Weights of a small image classifier: 48-pixel images.
Rows from block 4, named by matrix and row number. Each number is 500 + 40 x the weight over its row's rms, rounded and kept within 0 to 999. All counts start at 0. Numbers have three digits each. After the name is the row's rms in percent of the matrix's.
# b10: branch 1 pointwise conv (model.blocks.4.b1.0.weight, 80x160x1x1), inputs 0-159
b10.0 097:542540526540446529475467527487466567513453505413477474494439513465487501509489517464518519480504563500623532594478480490564481518507563512522465524568495455506478418525489486457519533513469538512473468479481540387534519536547579510479446518557555508484522432501563502533439532519507489540504502496494489486481493530494497469504443487568499482504484478466450528483568599506527493488513472544575486482510496602452543582460511504572447580565452518522588545477528542490460517507475482
b10.1 107:502465503500492597440403505448440512404501446451532497484446488552564498458510534531583461489454437488478541454512431411541560448486510540503442544500457531524508488483516558496512543478537429555527466477521529511498534484497497485533495517475498456538513484511481456509508508523474493580541488497518516517431558499496429534496512516507493558474550468519598480510507486479553556566592474435544519494511516489501453484490507419475490537533503440464532470552470551485444476538439397
b10.2 099:501505505509500448539477497515518456446527524479446444554481559463520505538493548562538512508545507521505500441443472452534551560516472459449471429498417510532482479525452499468449530484565470507490531466417474442502450501452451449497515486505448438500527500476535481471456426537435413511491490537536529523489502503518541487552492532530528469493575559407481528523547604503489504516458462554502516488520504504527469536523560464521559511516471506565451476540507509545539585589476363
b10.3 081:502530504449516476544525439567613526475529464556487501483549524503492495487487441539460560551525482487442456535510583482486492532537543482488485461523557476557473565576537550482548497528507509546491527544518526465430545485497467484558515530515499532502570608507531510445499591488514528514479537502495473457547528534516538478474540538542506496494514533441496534478482574505527503505558508418473451465499542526487487496491464488605552434415525450536450474422566503547585508447493457
b10.4 092:507453525554444478493451500446432440515540537508515481488415479504489473501497520441517500485500514498489509482498493478479533509531494553475516502509476522466453440503529521582558477469494585457452486540525512542505514468481524482529552552543487447526441462527476544573534462543538499416488528512523507532496495545501542542512576572537535510517556531471455579519484508473490520513493513551469513539497517546544515547525463444427426591640469442448538482510480521470369481517418453
b10.5 091:455492553503592619448460462458561513460501485599553604496571499612485478464547503471508550523547453496482544400563516492466483512492476524528523443438408498507482510487498494432531518539472440488524474473557493459513464483485491521494495488507504478489494475540497473512528480472421495548496473491528524509458461522544468538525530520467456486478523431490464521499495534534438470511456511559474505504538516512530459468497488500495435579478552538544564605483541423515516529536449537
b10.6 094:497566488514555462532587504500554486550416511534495493529546545544533439526462509518516474537524530489552538593492576564582534510524526490522469494542512486442555604471570485548482507561504529458487566484511510515568520537453523481572471480494527499490467486471564621499448530531534480498526562485498502538495513467465474534493448480513510426435471592483480463455579516461533456455493484546545516495508520464486609541520512505494506469481553473494496532468514473544523446475546548
b10.7 104:500480540563456526533535486447466656493532507444478483490488482450484474499487490544483518438493520503518500525492461534479395498526617513443453474515491453496492439461530590493542494451578435633524487490490444502505554571489455463453416474498577460539486519493540445506476499562505517469526480501510510479510473579460553449576561434462488499576516448480474482508542462482515506496500471490519475459483522489498466477505486507504455473536517483500502472432481456487515564510527496
b10.8 103:468491534572451511462547478532494451574511556505529483484455577512535533529538439503587452457537592537547571467470469524528554539475481479501509538526498434519433439623459498529508526473570550482536582556515505476504548498475477497509510523478483530503460498485413495470492513517532507461480459467487418464473492526470541496513490515435514455514469504509496449570457478501499474550503470522500502543494462445435521444499448548451428578498432531489548497525485523426471553574557523
b10.9 090:463508539548551512508542505483538491532480535510482548539555480512500532539502570522482497466533514499481482502469514511536481494500531491502548483482463489475508506499511490503482591477465555499486560519495463495565499515486476542477424497504473482495538517460489521578529463560466557508504486457491574508526482563570554541589552558508513544535553544524512508509554467519507608635533542546485553560546570518577625497563551551464470540499534567447461481470391489476501481459527494
b10.10 113:496489515469482489466452504494498495384435446477499442497493497459498428466497514486451462479432469525512455496496487465491477556491512488553504465492556520507538481459457489493494440524473496540455478529521448483496459533547456493432539497446482498532489557466447472500545464468533507508467467468523430455496551563543456478454430496487500500541458359720499551463513477500523513515523608443530491471476440534509481494550501503489490495505520548501490519542473487490491499477457542
b10.11 111:539461491465516489479436479614479471508498472522442452445494536463508512447487460499490479494477452459515481563448444389490518462473501486554474472483490446543587533473469560494467495501461462493486528412492438566492459487473479471463425471428487505495475484445448483531494472531511489477454431455492472446478589495590499548499527533446513482562488469571473459462469440577534480553563537483459510505479520439509502412550495537502493553462535595477494468476517532503470473452479513
b10.12 092:460482531443587534542515495396555506448538531530493593458571422602536448461480548505466461558431490475465525431461585482514534457539535480493516452603484492501529516484559537452510530566504558479527467455523497480517531579491408511512474510536477519475505556519465548509512547472510503480494479518489509502424524421465437472483478495439505498413417498507530453410494487474502490472522445507505460465466490462470546514478496441477485535478493489484528516481484490515520461474477552
b10.13 082:487511466487499560452492491520537476552524520540584573525510477581511574520513464454556519466536535449489520563570478498514550530495503542471528525532543539522541520512512539496510465556510533488524507483543459528507518483476508527486513491497497532478511505489553552515539510484523490465466464516431486498531461520517524491498525490518470526463511495422484494502525521477540497505497477484517503489550476510490490522525502490413414696518483564447635535514561662493448449520513551
b10.14 114:475523493444487497536526508470510520569505466431488507659488481491525445559481536498477566512509534504496518467471472515498473576521468498510560480454522572462455505447522477474531426492496471546509485561477502472542458463533540543448580507468490469487544539529541476560541459522471472503538481462442552519456587534468529430435561503547666492481462511510490478526475410502502537438500494526530517487457491448472458512508566488549535519482496485571501523496556461488502527542500495
b10.15 099:558515562518499547443524528535505449449479446557504534507520487526457557503493453499608548478551458490471583506458465490414512481469496511534509464458477512504530498532489493553499473523517565456573465467628424518475558496471447440473495511469467420483493543434484523418439463474489518515479471537492501488536460582466515423530525484502467461476510481453431501550465500493481478505513447481470447485495504514560487496490505534444436518584526498508512516481485457459467570600569462
b10.16 101:484487489532500442510507491561471452523468551491502495479485530464499543544547495498511424491515547492496510535526480509494522390495530467510537538471541452555504527485473492499521510571471420533496575427513492500554491488475506467506436470434565502566439558513449499511489402540459523471468464462493529545477502520598542553546515491537518530526560512512526530526551542541546561583466554561565496507570542539538561531552476555503571445455557535518435480448483468518579521480511439
b10.17 105:479528492458505620509579456504526503506502486538475524523503529547486537570491480451630495508533476563525631551485524482557544555564485481520507484532523546455500593508493527493454466461470521467457540450470516502478474427490525476498556539514446554493532525523511557456463561442528438495592549507467504476524535434443445432421472510480544438471462535518530475508476475499496523506494480490446520572481512465492497506447557436468452522534520468453523459480490533478448482503511490
b10.18 092:493556590541492428486509551489484501505506483461490461424532498449435502533460545592485522506559485568592481464481472566531479464530544504398475486472470506487434519510469529472481557489447483463502533521464495409512516576559588517483525522516505404469523465447471486488503491531501510541484475448489551526462450478490436576533506495509499448401528496485443516481570540448450490521522437507493529513557490543516524495470521475463501462552534547539468500441450550513524591536494514
b10.19 103:492442461499468505495461445419454542505530460498463484518446459487522468559545529510502504523435459513471478444442490498508537555497493491465461522442515474467491417522516468461532513442477561506444510558510467489489482461465498419461483482499467516525481558493556487446468480531501562526521493541515428443398535492541411444460443502422485485501472469538531553490481482485468485475518425396529484438448558511481429471491449548515513463422439408482485487483512556483456454473421534
b10.20 086:498474544528552490489442518461572460591534540449440469513528504523493472552475558493488547503553555559542466549499519532594523560529532504554466534453641497539543536542611547524500523553475515525484587568496511478518579516558573543519598537518532516545533526503592582493507553540588463500589523488516525513526510544498505487522539538483540492533545521499447537555476520503506522521502509459498551503506518513494461500500522513472481465493480504500486519480515548530525490463491515
b10.21 102:489479437492439434500540504531421512569532531424465459451435486453435548443479466466506514487498496436469501533459447523425440429538499480585494459450488482554502496426484549479480468573543455496457514395515447440530490550500529485460480468447478490442473539494539490478472454462496446524459492520513492546556497519548541505502523450560519475457536477504508511506545579554511547517505518456480506471555492473554556503503465542496482511480550572458530531510539590495502470485580579
b10.22 099:474469511506440484566465511459445504490623501525520541485466521444471531486595506428524507504491581504480540424518460528465445526502479518502505504556439540494442475456484540493475499508541475509518455491523511542487517506470544582530491548538555522504548495475536493530545522487524491535483523544564511494521503540498521521541567572538524504600584466491520482549499511549472529508495542450505521554496547471508495498517495624552517501549587542415467436418468484431433501437522479
b10.23 095:566502469454455551471432541452509495479496527466504470567431586472544452519472527499518488447487532483506485583507498436522544556484456555491554518489509537455450517507498455566466509504528621466520509490456538496504528458473500510499466530579509504474549533508558592530532565536548495519505590550474509516469531509548461534430509545484553546432506529477546505485531458533515583526535476473475511508495447486519518475501601543550466496571413463476480463544450499500408523527484494
b10.24 116:450533542551551513509518517518531506549462505476480502548534518494493512557500506536454465479469554488546497517436481502513533505436554524466504415547541501480447528492475444507493531530462536539472496515435475514549449527490483528486400529517556511525454437461539497504483508550497498478484481507528504488470584439482555469572522520431544480544447467499447397455397425499569460530462433536432454500457483420406482413558546500521489539466533570516536561480523508504530506520542490
b10.25 092:498455463487428544565488516524445681488489481466505433461447531467535505486552479553482501593461446530508469526488522528566526418475478500551474520484512496515476454508470474492533489450478509625501493419499548522516532513498483481514430456480533508519455504473492491481502457506466498672469433456537505531519486505478498499509513492558462522471571532479513499501511513474501509487501479542550520503521490508514499521497452460626590485514480476551515500524489522527505525519494451
b10.26 106:494467494465491533488457485483539508496471480525498515536512499506594455517507470453538544515459527484451477532556484526439407579579512487478541488487513466432463550536494461525514414438475549518461486477463573459435466450496507439513469469508517489458491509474517524460408542406505534529598504475474506473518586516523510467473465605541539538541386509510485514506485456541572537570471549446558509568436519476493470491463471495547532487501489441535523544470557497529502479508469500
b10.27 095:530660536485565517569517509484495460520563452532428510488552502544444478555436532494445590492532481542615474531503491518509455456601555464559485476455506531536512609504506519469485496504497445438444576451488451467555476524548537455458496482489480516487542494497526476491412487487497492454505481557518505499429432454504453509508512489547453507403486525431528470442490500445500492496493460517461502490528496529467455532484525501460500550493555528499535512498486478530529509481511492
b10.28 106:489533484495503458510526483570492482562518539544517559552509564481461546554514509468503521494461533502513499540468512508523555431477489509541490503544524531450610534441508497469558468518539486527543546597512479475468483494506447574532461531483490510491470545551528512541596577538488447506506493525442529518514488513485535582471505547453592531477478488479524370533399474519562617540528546502509526605506437467527447490482531513531530468451523529493464474464499483495529487483507515
b10.29 087:384519449496479496501451451491494525522476529465559485497507464543524509535557540476497492512495527550486428447540494532567474517519474421547458480507514547545481528572520535443523522456513438518500554525498504478510464509532456459530546499472524461534511484527463472569496520578453431533486567499576572537470508541516512567565548542505537548565545522507519562541521512506489534558507482535513527536513532526504500491522485477429441538411522475485599569515605549568499419457501507
b10.30 096:492493484543436460489515458529471501460521552482523472516457578448548516493521493492509507488538535520523468494501479513480581512468497513471529469578401519525469464504568500512533541445566535556543434595558528493535538526409472517531498573583524517397471465526500504560488470543496419509567505547479495534485477521504525512489500510426497518509506504434549498553440466504514518534533548530460517554522516504473484504503489559607518406545448508508418489538477451509472595510506551
b10.31 092:455493454484536529524437486471536566404494445476439506502540434503511559477578462512460526534502551499507477470502605513463539544503520502478512485530540515505535447468504542452511513595541468582498527449477464475561438597508492472500519470466545571467468464455490449527502473536449460455513436528465491520518450537489536492565479478509492576485556502488484536537514458504530561449513544497473482449519495512483518558531453532524501492428469459530514557470575468541623478451560465
b10.32 098:489497527499551499440470466504576475552526458505535482496573508513496506528448444528458569470554480501491493495538491434490542592430518568438465494449523493495471568567506468557476533471524472490524550520448534579475512501525559551541535496503488556471549451488543435552511529488522493446553427455493484452498511580456502412494604505473532445596520440543477536532500479471445521457551513486484512501488517490462476485438464522501486493446512535573516568468538548468570521535459481
b10.33 094:520498488467468454492516538544494548549479563524500487461492514467482575481471498525554535537554475477492512499473513508398502477453537535472415528438536472486449529512451558553480492501538511501536424519507492523489502519520495487523541517505429494517537418521495445508490478513483554562478402531508489542565462586540527540509529524484518573523601522460489572583498496551548493531596462452507520496544516612479447514516461480578541446459552523516470473498555580492551549483479488
b10.34 104:462531506504460495512581469521498518628473627554498537541480594455523533548514464485469550541602571584522473516484497518545546463500521508492518477479502449486452535544484555529473494483436485513465575506441512473529467450541559463494578515472503455518475533484462474467490473530508467489565489434478465551515500530516560495519537562498556504507515530512424556586492505586518443539505507512551569587527462470503519537478512476493478475472482481503469445458481456491510497450514482
b10.35 121:484535457467467507464517488512523525480464531485521510509475582484517548488575438468497497488536607535582528483515509562474447586492543524436513500529500469496531540506483554503546424482513527491489494493501535492536458537513568512465536525444584503475479496470461489525478479506455516559513497423463468472465576470558454549486469480528466518503483471558513558446539503515561479547510463537485453440496485527478469549513519671542501531496574608503494542433484521538524544495570492
b10.36 087:486574572523570521535545569525485486517481502504467493548557570510454543548525540518530572514576552574595480513492497412540472533528518461454497552475470538470530522498445524471521525525419494489544519456410457460532472540503520518530502487516519537496553484573479427450505477558481436486530496490577541555520453514547491558557451553502461549505492538498467556555522587526542461549504527476540536552523492587510504524503533503479465520515539544483479468502421502514540493435498463
b10.37 087:530528521526514467457557553523538462488513535518535508533516477500501502488472534522464521483553486525482469444563501493494520482494494533572539613513548569488567519498539503544538465559517528472525488521540527534454585521564528555661513517514499525564497553619486510449532585516542503441539620532567543551458500516483500495547493503551496470460523503464477496535541578475505461504426517480578527547497491515543483509529501568456498488496494538513505481475504521502520498478587473
b10.38 107:460471525515527470482481475514549488490457568518495483503567468525508480467472513515465547506606516557515481518501506558574529504504495545530530510517487455437527534557529507541413483504481519508481518507525506515539470517537564491482575520498568516502500487481467477477470520426531508480484484422448543442478493493537504515504514517420482387513428451462451429545437411465412432423494507566399510545515472381504506439514457484502483516525499511558497541472552500534556502543546478
b10.39 103:496480397461464540505477448555547557496494492587504534505437563464538535520533457469514487534497494536510566588484583479527589486510483574479505501526596436548562485578525484548466507527482580559429566538492508528528485430495540474511507486517490500485468579491552608512470541513560518540560514537481455507457615479572480528475487504495520504514533511528565512492505509505472483498537460506537494474450507486520510499543464508491442495468496499475520494427545518470455443488448472
b10.40 098:513363470515517508499457486546528575457517488505486529434524590469565522439529497488524443545416525442477523527542546492521472451435443560479413539524512463448551542476492466512454498503468553562471440530429533496430494469507501487500384449530483568499416486486504566455530523472501519542496536498507536480469486467464465523485492462500495466503523527506454495445511507509478448504487532535489546469475435542473481520517515496511550540536524477550555580467550509530525496559421437
b10.41 103:453466466463534538462471443409537442479553481537475577464513463545553458443536458465457492457470476465441510398508480504456525477511518508494437430491487498481482471521471549475485515509513387450497505428523518463463465469468504492426465505453547494460473486449508515571514472407472468452479499538470457487485577483516448482453501526535467577482496489491555505461452510494514596499529521431509453446475551498559461525531470534465443550467480524473582535476547565492472461499486565
b10.42 081:550515483518513586523479524517498601502463471568604576489504479586447516533529500493552540573512473495513482545541499518519519480457519538560523584549527483479560444470490507505553530516514545508505480545521452539576502521549478533543492508538510522522500472587465485528534538596516503560457548470590489485484453474482519459523510479639487475552530520457482536507535611480470562462494460517538519518547544559476555553506495495513506491532512458458495460494486490504460498492569496
b10.43 100:612539479454468450471472532434512445486482518464432482500471491459532469519458514540486482478487459450521508565394483518512497495512515483450478455537550556555447527510509443505501522530448497437469540474491515392502522503482510479473491511541435519502516478488485553497486494577553560500518489543530472499568519509534478514462495469590495514560516498517531514434564593589564607534489586466549501451498537562554582526517530511497472428528464475533437464482470501484493531523506487
b10.44 086:571532520475492587578468595476475622487546479524447547530495477481462485553544539482482488556502494504563508534541504458418453498488514543524473512406514563480483431481500483498458523516488482556474510458433458461479458447529518505488492443588535524552550457512568501444538547494485536565521532524532516545445483510518480538514496491508473499459476450477496410491554451464469494484491442558572492513511462457450532531501515493562508573556482457476524472457457503458429496433469515
b10.45 098:528528571554519554545492528487489520515537472455412449504515568523526387519483521509564530465506531484539634466434439523483517553517551442517482400509488533532508500471496466481482550497534424483529512496427513417490528556488534475480464516536519480473532446454530463490452517475469446501502493513502541557525463510558530543542523460475513517531504526460503510486542493520522492478523536532526499520499538472487513520464566460483472546556528528437504488607433386476474552555425479
b10.46 096:469542477472493492516511537506553551524475446480500470489554563485532484556401498531522564580516426489501466479430501462492547543503468507559437465525496569510534554538461537466512507519588463463583497500483517490472465514479504535536524522490425522453557451490544471526530483497468483661521425467509498509495532469435442503454495526481553437474460442498579530474487534458475507553529490505479542559518505513536522525487558474592549444453532494509459468461530506500531544471511431
b10.47 089:457533478473526495595488487440476553527503486541484499526533531509538456571528512462440530566524464569505427514450551478522514501558512445569481459504527462541519491469516509455506533552471475558493594430453546460575490541532518481465526465496532456536533573421512554490416513526550494561524557481501491533514407461535483469520472475445469491454520526432540508517462490478501511540503485542500490477493540496537520511516474432483496501443571434451540506506566556546508432441493394
b10.48 113:530516492408507507475489521506486513474563508452544517546480469515497497479500546472491521492555480536518518483522483537497454518521504556490431515527477577521467456488514518488489456515537480450567519491468450404476501487530554588482502556509511553477502464425511469478593459406489489426454464509484560545431533448513415557438441488531477384436397522488532462536477463444479499417496462504520501531551510448484490479469597516509464557515477518490502422509521485552490526535514487
b10.49 109:454519466483472505479492449436481483560516553487546512502465485498499430493466504483548422505463473477468458482531471549546502399520500528457451496474427472516390499471483473467559483479566455496493494473449503524473422496503507558486414486506474522478468456464516495521490470521491417528459415478493481469495586439449478523460478578479571465512473441572549499484459471437508548582425533484499558572524463430562572450513537504558530493475513465479476470477548527511453481499532529
b10.50 101:449443490514529477430524444493515397535520529407504434492505520505588517507510510533463491435506479563454468477529499492576550556550465473580534554524532503566540454564480503474502505493599463466532546524482528474468517514527500535551577504470481570569502535558550518546527543548496460425481545541562501520509555501505562505510514574538525545523548524483549528523516492552479548502502491473520521515519500536507471527504476467453514458452406484537491538588508577496551483553537530
b10.51 111:504457464466503532495514465489479479497459512517450471511541512523588501484499594529451437518441518561507593480538452508617478462500436525508490520551499529409561541402545470459515453491467471560477468494496534474452505474501483468481349463493507528527422480472516511443487538460504458522527483490520533540508554402533449557437458474507529462473516505516530482499530510501488485425486494515559523553519423519489484477513561505487552510534469479551570529487496456564467461542501497
b10.52 105:502491500531467521518455521493532610501489472501495484509516488462452516507484527575534513555538476514466540480495504521541546549500485556439547465490419473463476489518421472536481577437501515564492483517511485555523487509419448482479518503557463473498515485456505490472456459490458540592492521505499545459536496545452558517574593580452527481580518504459463477621444490456487499539505498525465608575472523491473556435523494436549464504533515425523479478461487424514483527505450486
b10.53 091:497470517553505424523511513564515534511508535512557499458504531439460549476564491436478487550473586462530450509559580509477469460508527524573503565479529516517503497447583530571508509503512511528511454528541494537502563488580490538565491552535502524567469527566630561541507561511569513482469578550483557490442540508494497511494537485491451490490459502436497500518518430459497470487486473518510489499502465473494468483504447541529538442496579552459422502456589527493488468436508562
b10.54 101:513479487491496554494476546513508545474432484487499527506515534511525525531544467490509472497495503545476586497507526498531528589517519540443567462512506526447499558540512528534485433552426494511480480499574472518521503502436487494478550478468524513468476451505475546480493489523498526548545484479466544528539607583538534519538541524581562549571503478570469533546538553573550536604489605581534547509509520515572565514552487579510441541513518593475513531428499538495488485489497482
b10.55 107:548509534540555505561454467492467436468624417499478513432498475502478449463508508521467516507489401455487443508471513477432465454538555484510555456530462596593497536466493508509509549515585492499526507511475505549522493558493509511485483521528503491464543541474562474505579471460487499463475443520465511490475472505521516534499495513424489557469459420461611453544441446447510590487559527454493530460514558454514528474485525436490498547512527490454500480553456439497514500457506453
b10.56 094:548492554490506531520471580461531483467491444501479545559539496524535427507490475586480489493430448415434553510493466490502484466500440495579518495529500523470514572503510488542411453538448470486480509446504471491499490449539455570514472520510504425516554456486504486485496483511513534485560501480520543505491532438456491452486530531532451467495473496444485551441478548467399505436502494520606453406424536540501493584527564455521513532548468474576518480537522499495493573555465460
b10.57 111:505488535533502461492489568568483515510401519495551530519488533487422572498543490501520503519501523499538442531541528467441481447460500498537579510509531487487520492471521488515533440530439503464474493508506471508516540462531507537480517557494504524482501537544443532564548498464554520498457509469482487469487487460526508450538510466392495472486464436522430407468440420579524415496416497592427434484453405450456398462500543533519486564523536542523503515453537522522517529522531476
b10.58 108:469475482454475516521503478493521520490547538537512512392478550503497443435513478460515471527450499454465524388526500544444476540530505494462508500556469518535502469427469526465529491480495518476476415486458449498485487504489538496485494561510584526492532564461454441525516474516490504472472479497528487479477587509518453546455449543495512489510502442618504514441529521557500505518488553464524498482476521474568536488621489676492462481481540590454460471506478473470483523471526548
b10.59 088:530526594495570504486414568471549469507473518571427528515591545535419492498430559552500516494486461530506481555420518481555512523545516536534457437489608547468521573497541463595434497552492519493455532458538464528484549508596497526471496486505486495539510510442483564474511511455619496471497572502503558509475436535449483525481522555488501512503498513563439530491437466501485525467443468476482494513473529488520485481504532445499470475546469470529492502446473506503528525533500539
b10.60 108:526445434449438520479525466520474545553528555465426479500456519495493478517492500514534515510519483493460496512457465541510479491548538493546486486463511521610505495523551459497475560477571505535479449540413523448485514500480501480551486466553480516520504518472602499481492486511487500568538544602526497503567576494545503519446484527529500492474519559439571567524554541540551546575514539426528525516538523549491527518503460523573481524432397484494499455532510617480446478454524554
b10.61 110:483467487452502475468482459496501513474484483460501485423478529462503470442504452481467471474427458403489545440479516422490462465480460513506456495550477501438572503432562559472502484481483429462476482483426496491489514489451491517489450528498527504530469492474519475564494564482510444480558448423505534513590496559550542543512522512513526527588502473530476575487534575572518607566541544467550513508481525575582541496588465556478483488492486496481475485455453431457492494456462501
b10.62 089:493487468462582486488450515395605449409491462497478480533558462546528442505439489544473451538482467491445550446513516456526584516466461530590505506531434507536513504504525454548497533458525470472523459491572522560460564491562505547503500485530427536539491532554490516473483539484509547535444564521506495423519504470458505470502582484524497419502488499461511463479574502444453499504459397473547452501497514499498492511468500462471546454461481468572540527473468492500519505568449452
b10.63 105:507449455504477520424464475552522448574500516495541487562493463506457501509487489462539477503445457499466456531490489460529537538500457525515548533480458578515466505476443490484519487532469516523545516523559471519479469435481505532488486520437422482470474494489493541513573431519511486493511497463503523570543495537525558553480517606478568561519541536509505488535510482550538587564570591465529601590522474542516516451525529481483516546518485491525526531506604607542474461532508589
b10.64 119:561487509487477507481450534503468442497466498529514506493497539475507480512475517499540492493477460522518525550489482490476502476441490511485486504437567471489517502477398491562478475530443604487483489536452418538450435494477472506438494442472484491520499542489507525492514447548523603464500471432503518474507618505522515521504541564498561536587543471675488562482477477564538468563547582508551511498491552513516495449572524504450474524584524528492485476449499499501466525517450476
b10.65 099:489507520526507507479446537489479554447471435475633497505527481538405459468521516546585497540480491491467471450604516461433461446468470571494552610493439581536465497434488524514576479451530477490614438503540467558507515463502478572497478561506497507561554499542431479532588527531462455494422506491587528561463450536543500560509504566489477519509497489487514524527525528478458524476499475522513495516540464498465512550488509520516536510462505494522508494513507511482490516499515525
b10.66 115:461494484500504494497490489335498544532471589478477476493493466491477508472457518508525496488501535494444507442514504644530523472493464490408553472528531481479325490538506481510468511451508505511474482508465548527504534467507473454608567491513480433481484539506538514419438495536458423477557552529522483467555484499448480503491507474494441473542567511502460542463507522537513540480517557451498535520478507503523521507538494538540497453477476421504481491456513548503496478502559537
b10.67 085:413477539572491579506495493507451501535499520456489532496503476564444566536507561477571487508525523523481558467475466546547501479509509475544507519497527452511416513513449510464495501535493454436478580489510513531541510553524506482518523485476506524520476496581484522536524512493488497542543510539506549553558517510494582512574539507440539535497540582483483541558472514511499461505460500544456531502520548495534475505544474531442424630561503538449614585494434541507419436528481545
b10.68 112:463476503493478500462480508432517490464428519491459469497494520460513447452568449450454482481499527471469561459528473439474462517485524483448513499538425468430439443413499515489496467496425476498457458507458560517525525473542574533556463578569609522514453478520573516543474585480513437481508538466481499534604552521532571520511515506531544541550537497570439487504499518590542518520530576532523525544494482527554570479516494587516490482497496480500474495460455459491455495475477509
b10.69 088:569547514511364464514472537492435497437515475500541439471453508382550536484576446493445490493503496511556453468514470503495455503515512514510546551546448514526554445460487511511528502493546520566509452486494524533520560559470486522440443523526535438527460543532521509504531482478519542533451475518520500476468541433502489519487443520500518530446460502464521508480499546479492416485533445547454502477493507473498495484547462550614606418587515503513430486459494530510468559462544527
b10.70 091:460512469494563505507518452536555495501586532523489510512530474566496496512508552492477545555515554492458558534491483507511525534561481442415470434455499510505471565490485511421430535537529471508483554503458520393481433485459475460465532470459483460420527527389527473443464447535412534470528418551512563506526476516481585494551504519549515494495547563458458522532501563521475519482485536538510524542541484547486535563530503545508526578415523497497556535560498483544545488512499489
b10.71 100:496454552476513533518545492477467555482472469516521489468464554486568511473530462479486515517485470473469522465558513468473539448496468451613451551558548477507541477478570527479473459498480468506540454497475585491460560489616516525632484553513472551606502522546537512536505554498576513513544594498602504473535413540501545483520488491509509479474523502520510521476514523523508493515543556505522468478482547505541490506480432453479516482496489451485529516550536510529493451464483368
b10.72 109:514468485580539454487579453561526399605558474479502488526488526499514489516490557512497475497465498503495504490538510541579501481536456492538524576486529471611626499513566415498505495541512479541502517589470493487492535497522475515519532467503497492491475591498591502513519500538531509465527516477457520519575501504469573453505574473514519564529551500467476453551419446536474521549505513509490563499458440426502460522525548487441501458535464528551482505501491484487518516559575498
b10.73 098:547450441468487522517508494512566549525495461501445511496517525493555468496477466528556486524511538535512564587460539484546488499471487464580448479516596465564584527571562442463461524581444487552454587451462507459442514473521531433503480443549534513443508518480524535456465510493532549549507513472468497517491517533546570511503573544509531524528543495466463514535434475560488491556494528505459527536475478496554467448480490539565545476461464489553460450402471449476546532458482443
b10.74 098:485504485498507476577516437580458482515625486579513591446528531493447601502542466424473527501481512448481473513491530531497403466470509534514457472522548545574500547420506562444508494543543497491480521490526463543461483565531497517501498486539492496490536517464586557492494515475479513450488524581499521504536481490468534465520448508530519467485511533441498497520505527503485516484580482486568522483487505519481530551495465484465522542526604524430533469462472546460479436377482450
b10.75 100:603471500551430411472509577512419442494494536541552490487493512440509449530517508542500450480494453510481387445569531400466488541519436580479505508481441489492523490487529523591506501497504506501468460512489473579481519451490477536508524491521462506501490484531422506474472521483508512489532446474462549535497526462508520531523511533409453546474518539376516441526493465470494528509491467499487545511528472474508506488536477493533597443558485504565396448516487501474506570517472483
b10.76 087:489480506504490462499540509543525534496520564491523487541526502508517499445558526470471539539508561485495530523557512514524525510437489496574548559573526530504547555488573514562544522460481487467518493564531564560489575411559513530559540598513556467567474494559565517573505578493534513559520567492556518534530520541532558512534479610517526548577538514487492547539448486577557520507505564491503542544527449495475499439479479591524519520509507544502512519491512432528479485483530540
b10.77 122:481543491487508507473605490387473481531492484439506465516493444515479415524462496518476509487518461505437502399508532492509542444507456508573525492460447430536460464494562462492469529482557374471479513406482495494522530524510438505520475512502517401516469451494484538517466574520527372445418546486508519481448483469474475425531496459493429428384494514454527465456474481483485496434491435514469473480494504487479446490510510511460475495473477515501502497513480510501489494502534503
b10.78 095:528445537605562501485517503525515474499504447454470537487547452502473508504518538597459470468467532512461521442546530460467471440459458561451517523499456468548492447490474511516519490547520497533462450530495431586525481535508442439495493483485472454505452574554488491483499485545493497445442468494490536490543510504468589481564558457526476543545496493466516480461550531486500538539454548538521502465479537498587509512588517505462510503565422451573490596462449467489589568555515463
b10.79 104:474542448459519442502481489503521435504549427475517446500515534486542506480534496511464482504512438503494481524488597466455534467535457491447546465510421575567531550489474522454540474501501513500519480487475499510493453488384431433443477487475475431408524586432531525460538439481438496480447472513480499527551455532495481557501454499490481495467476489444506456519495532451493519514508476480518508539519508550508474535446513448540567454448535495536480526483602522590560533514489374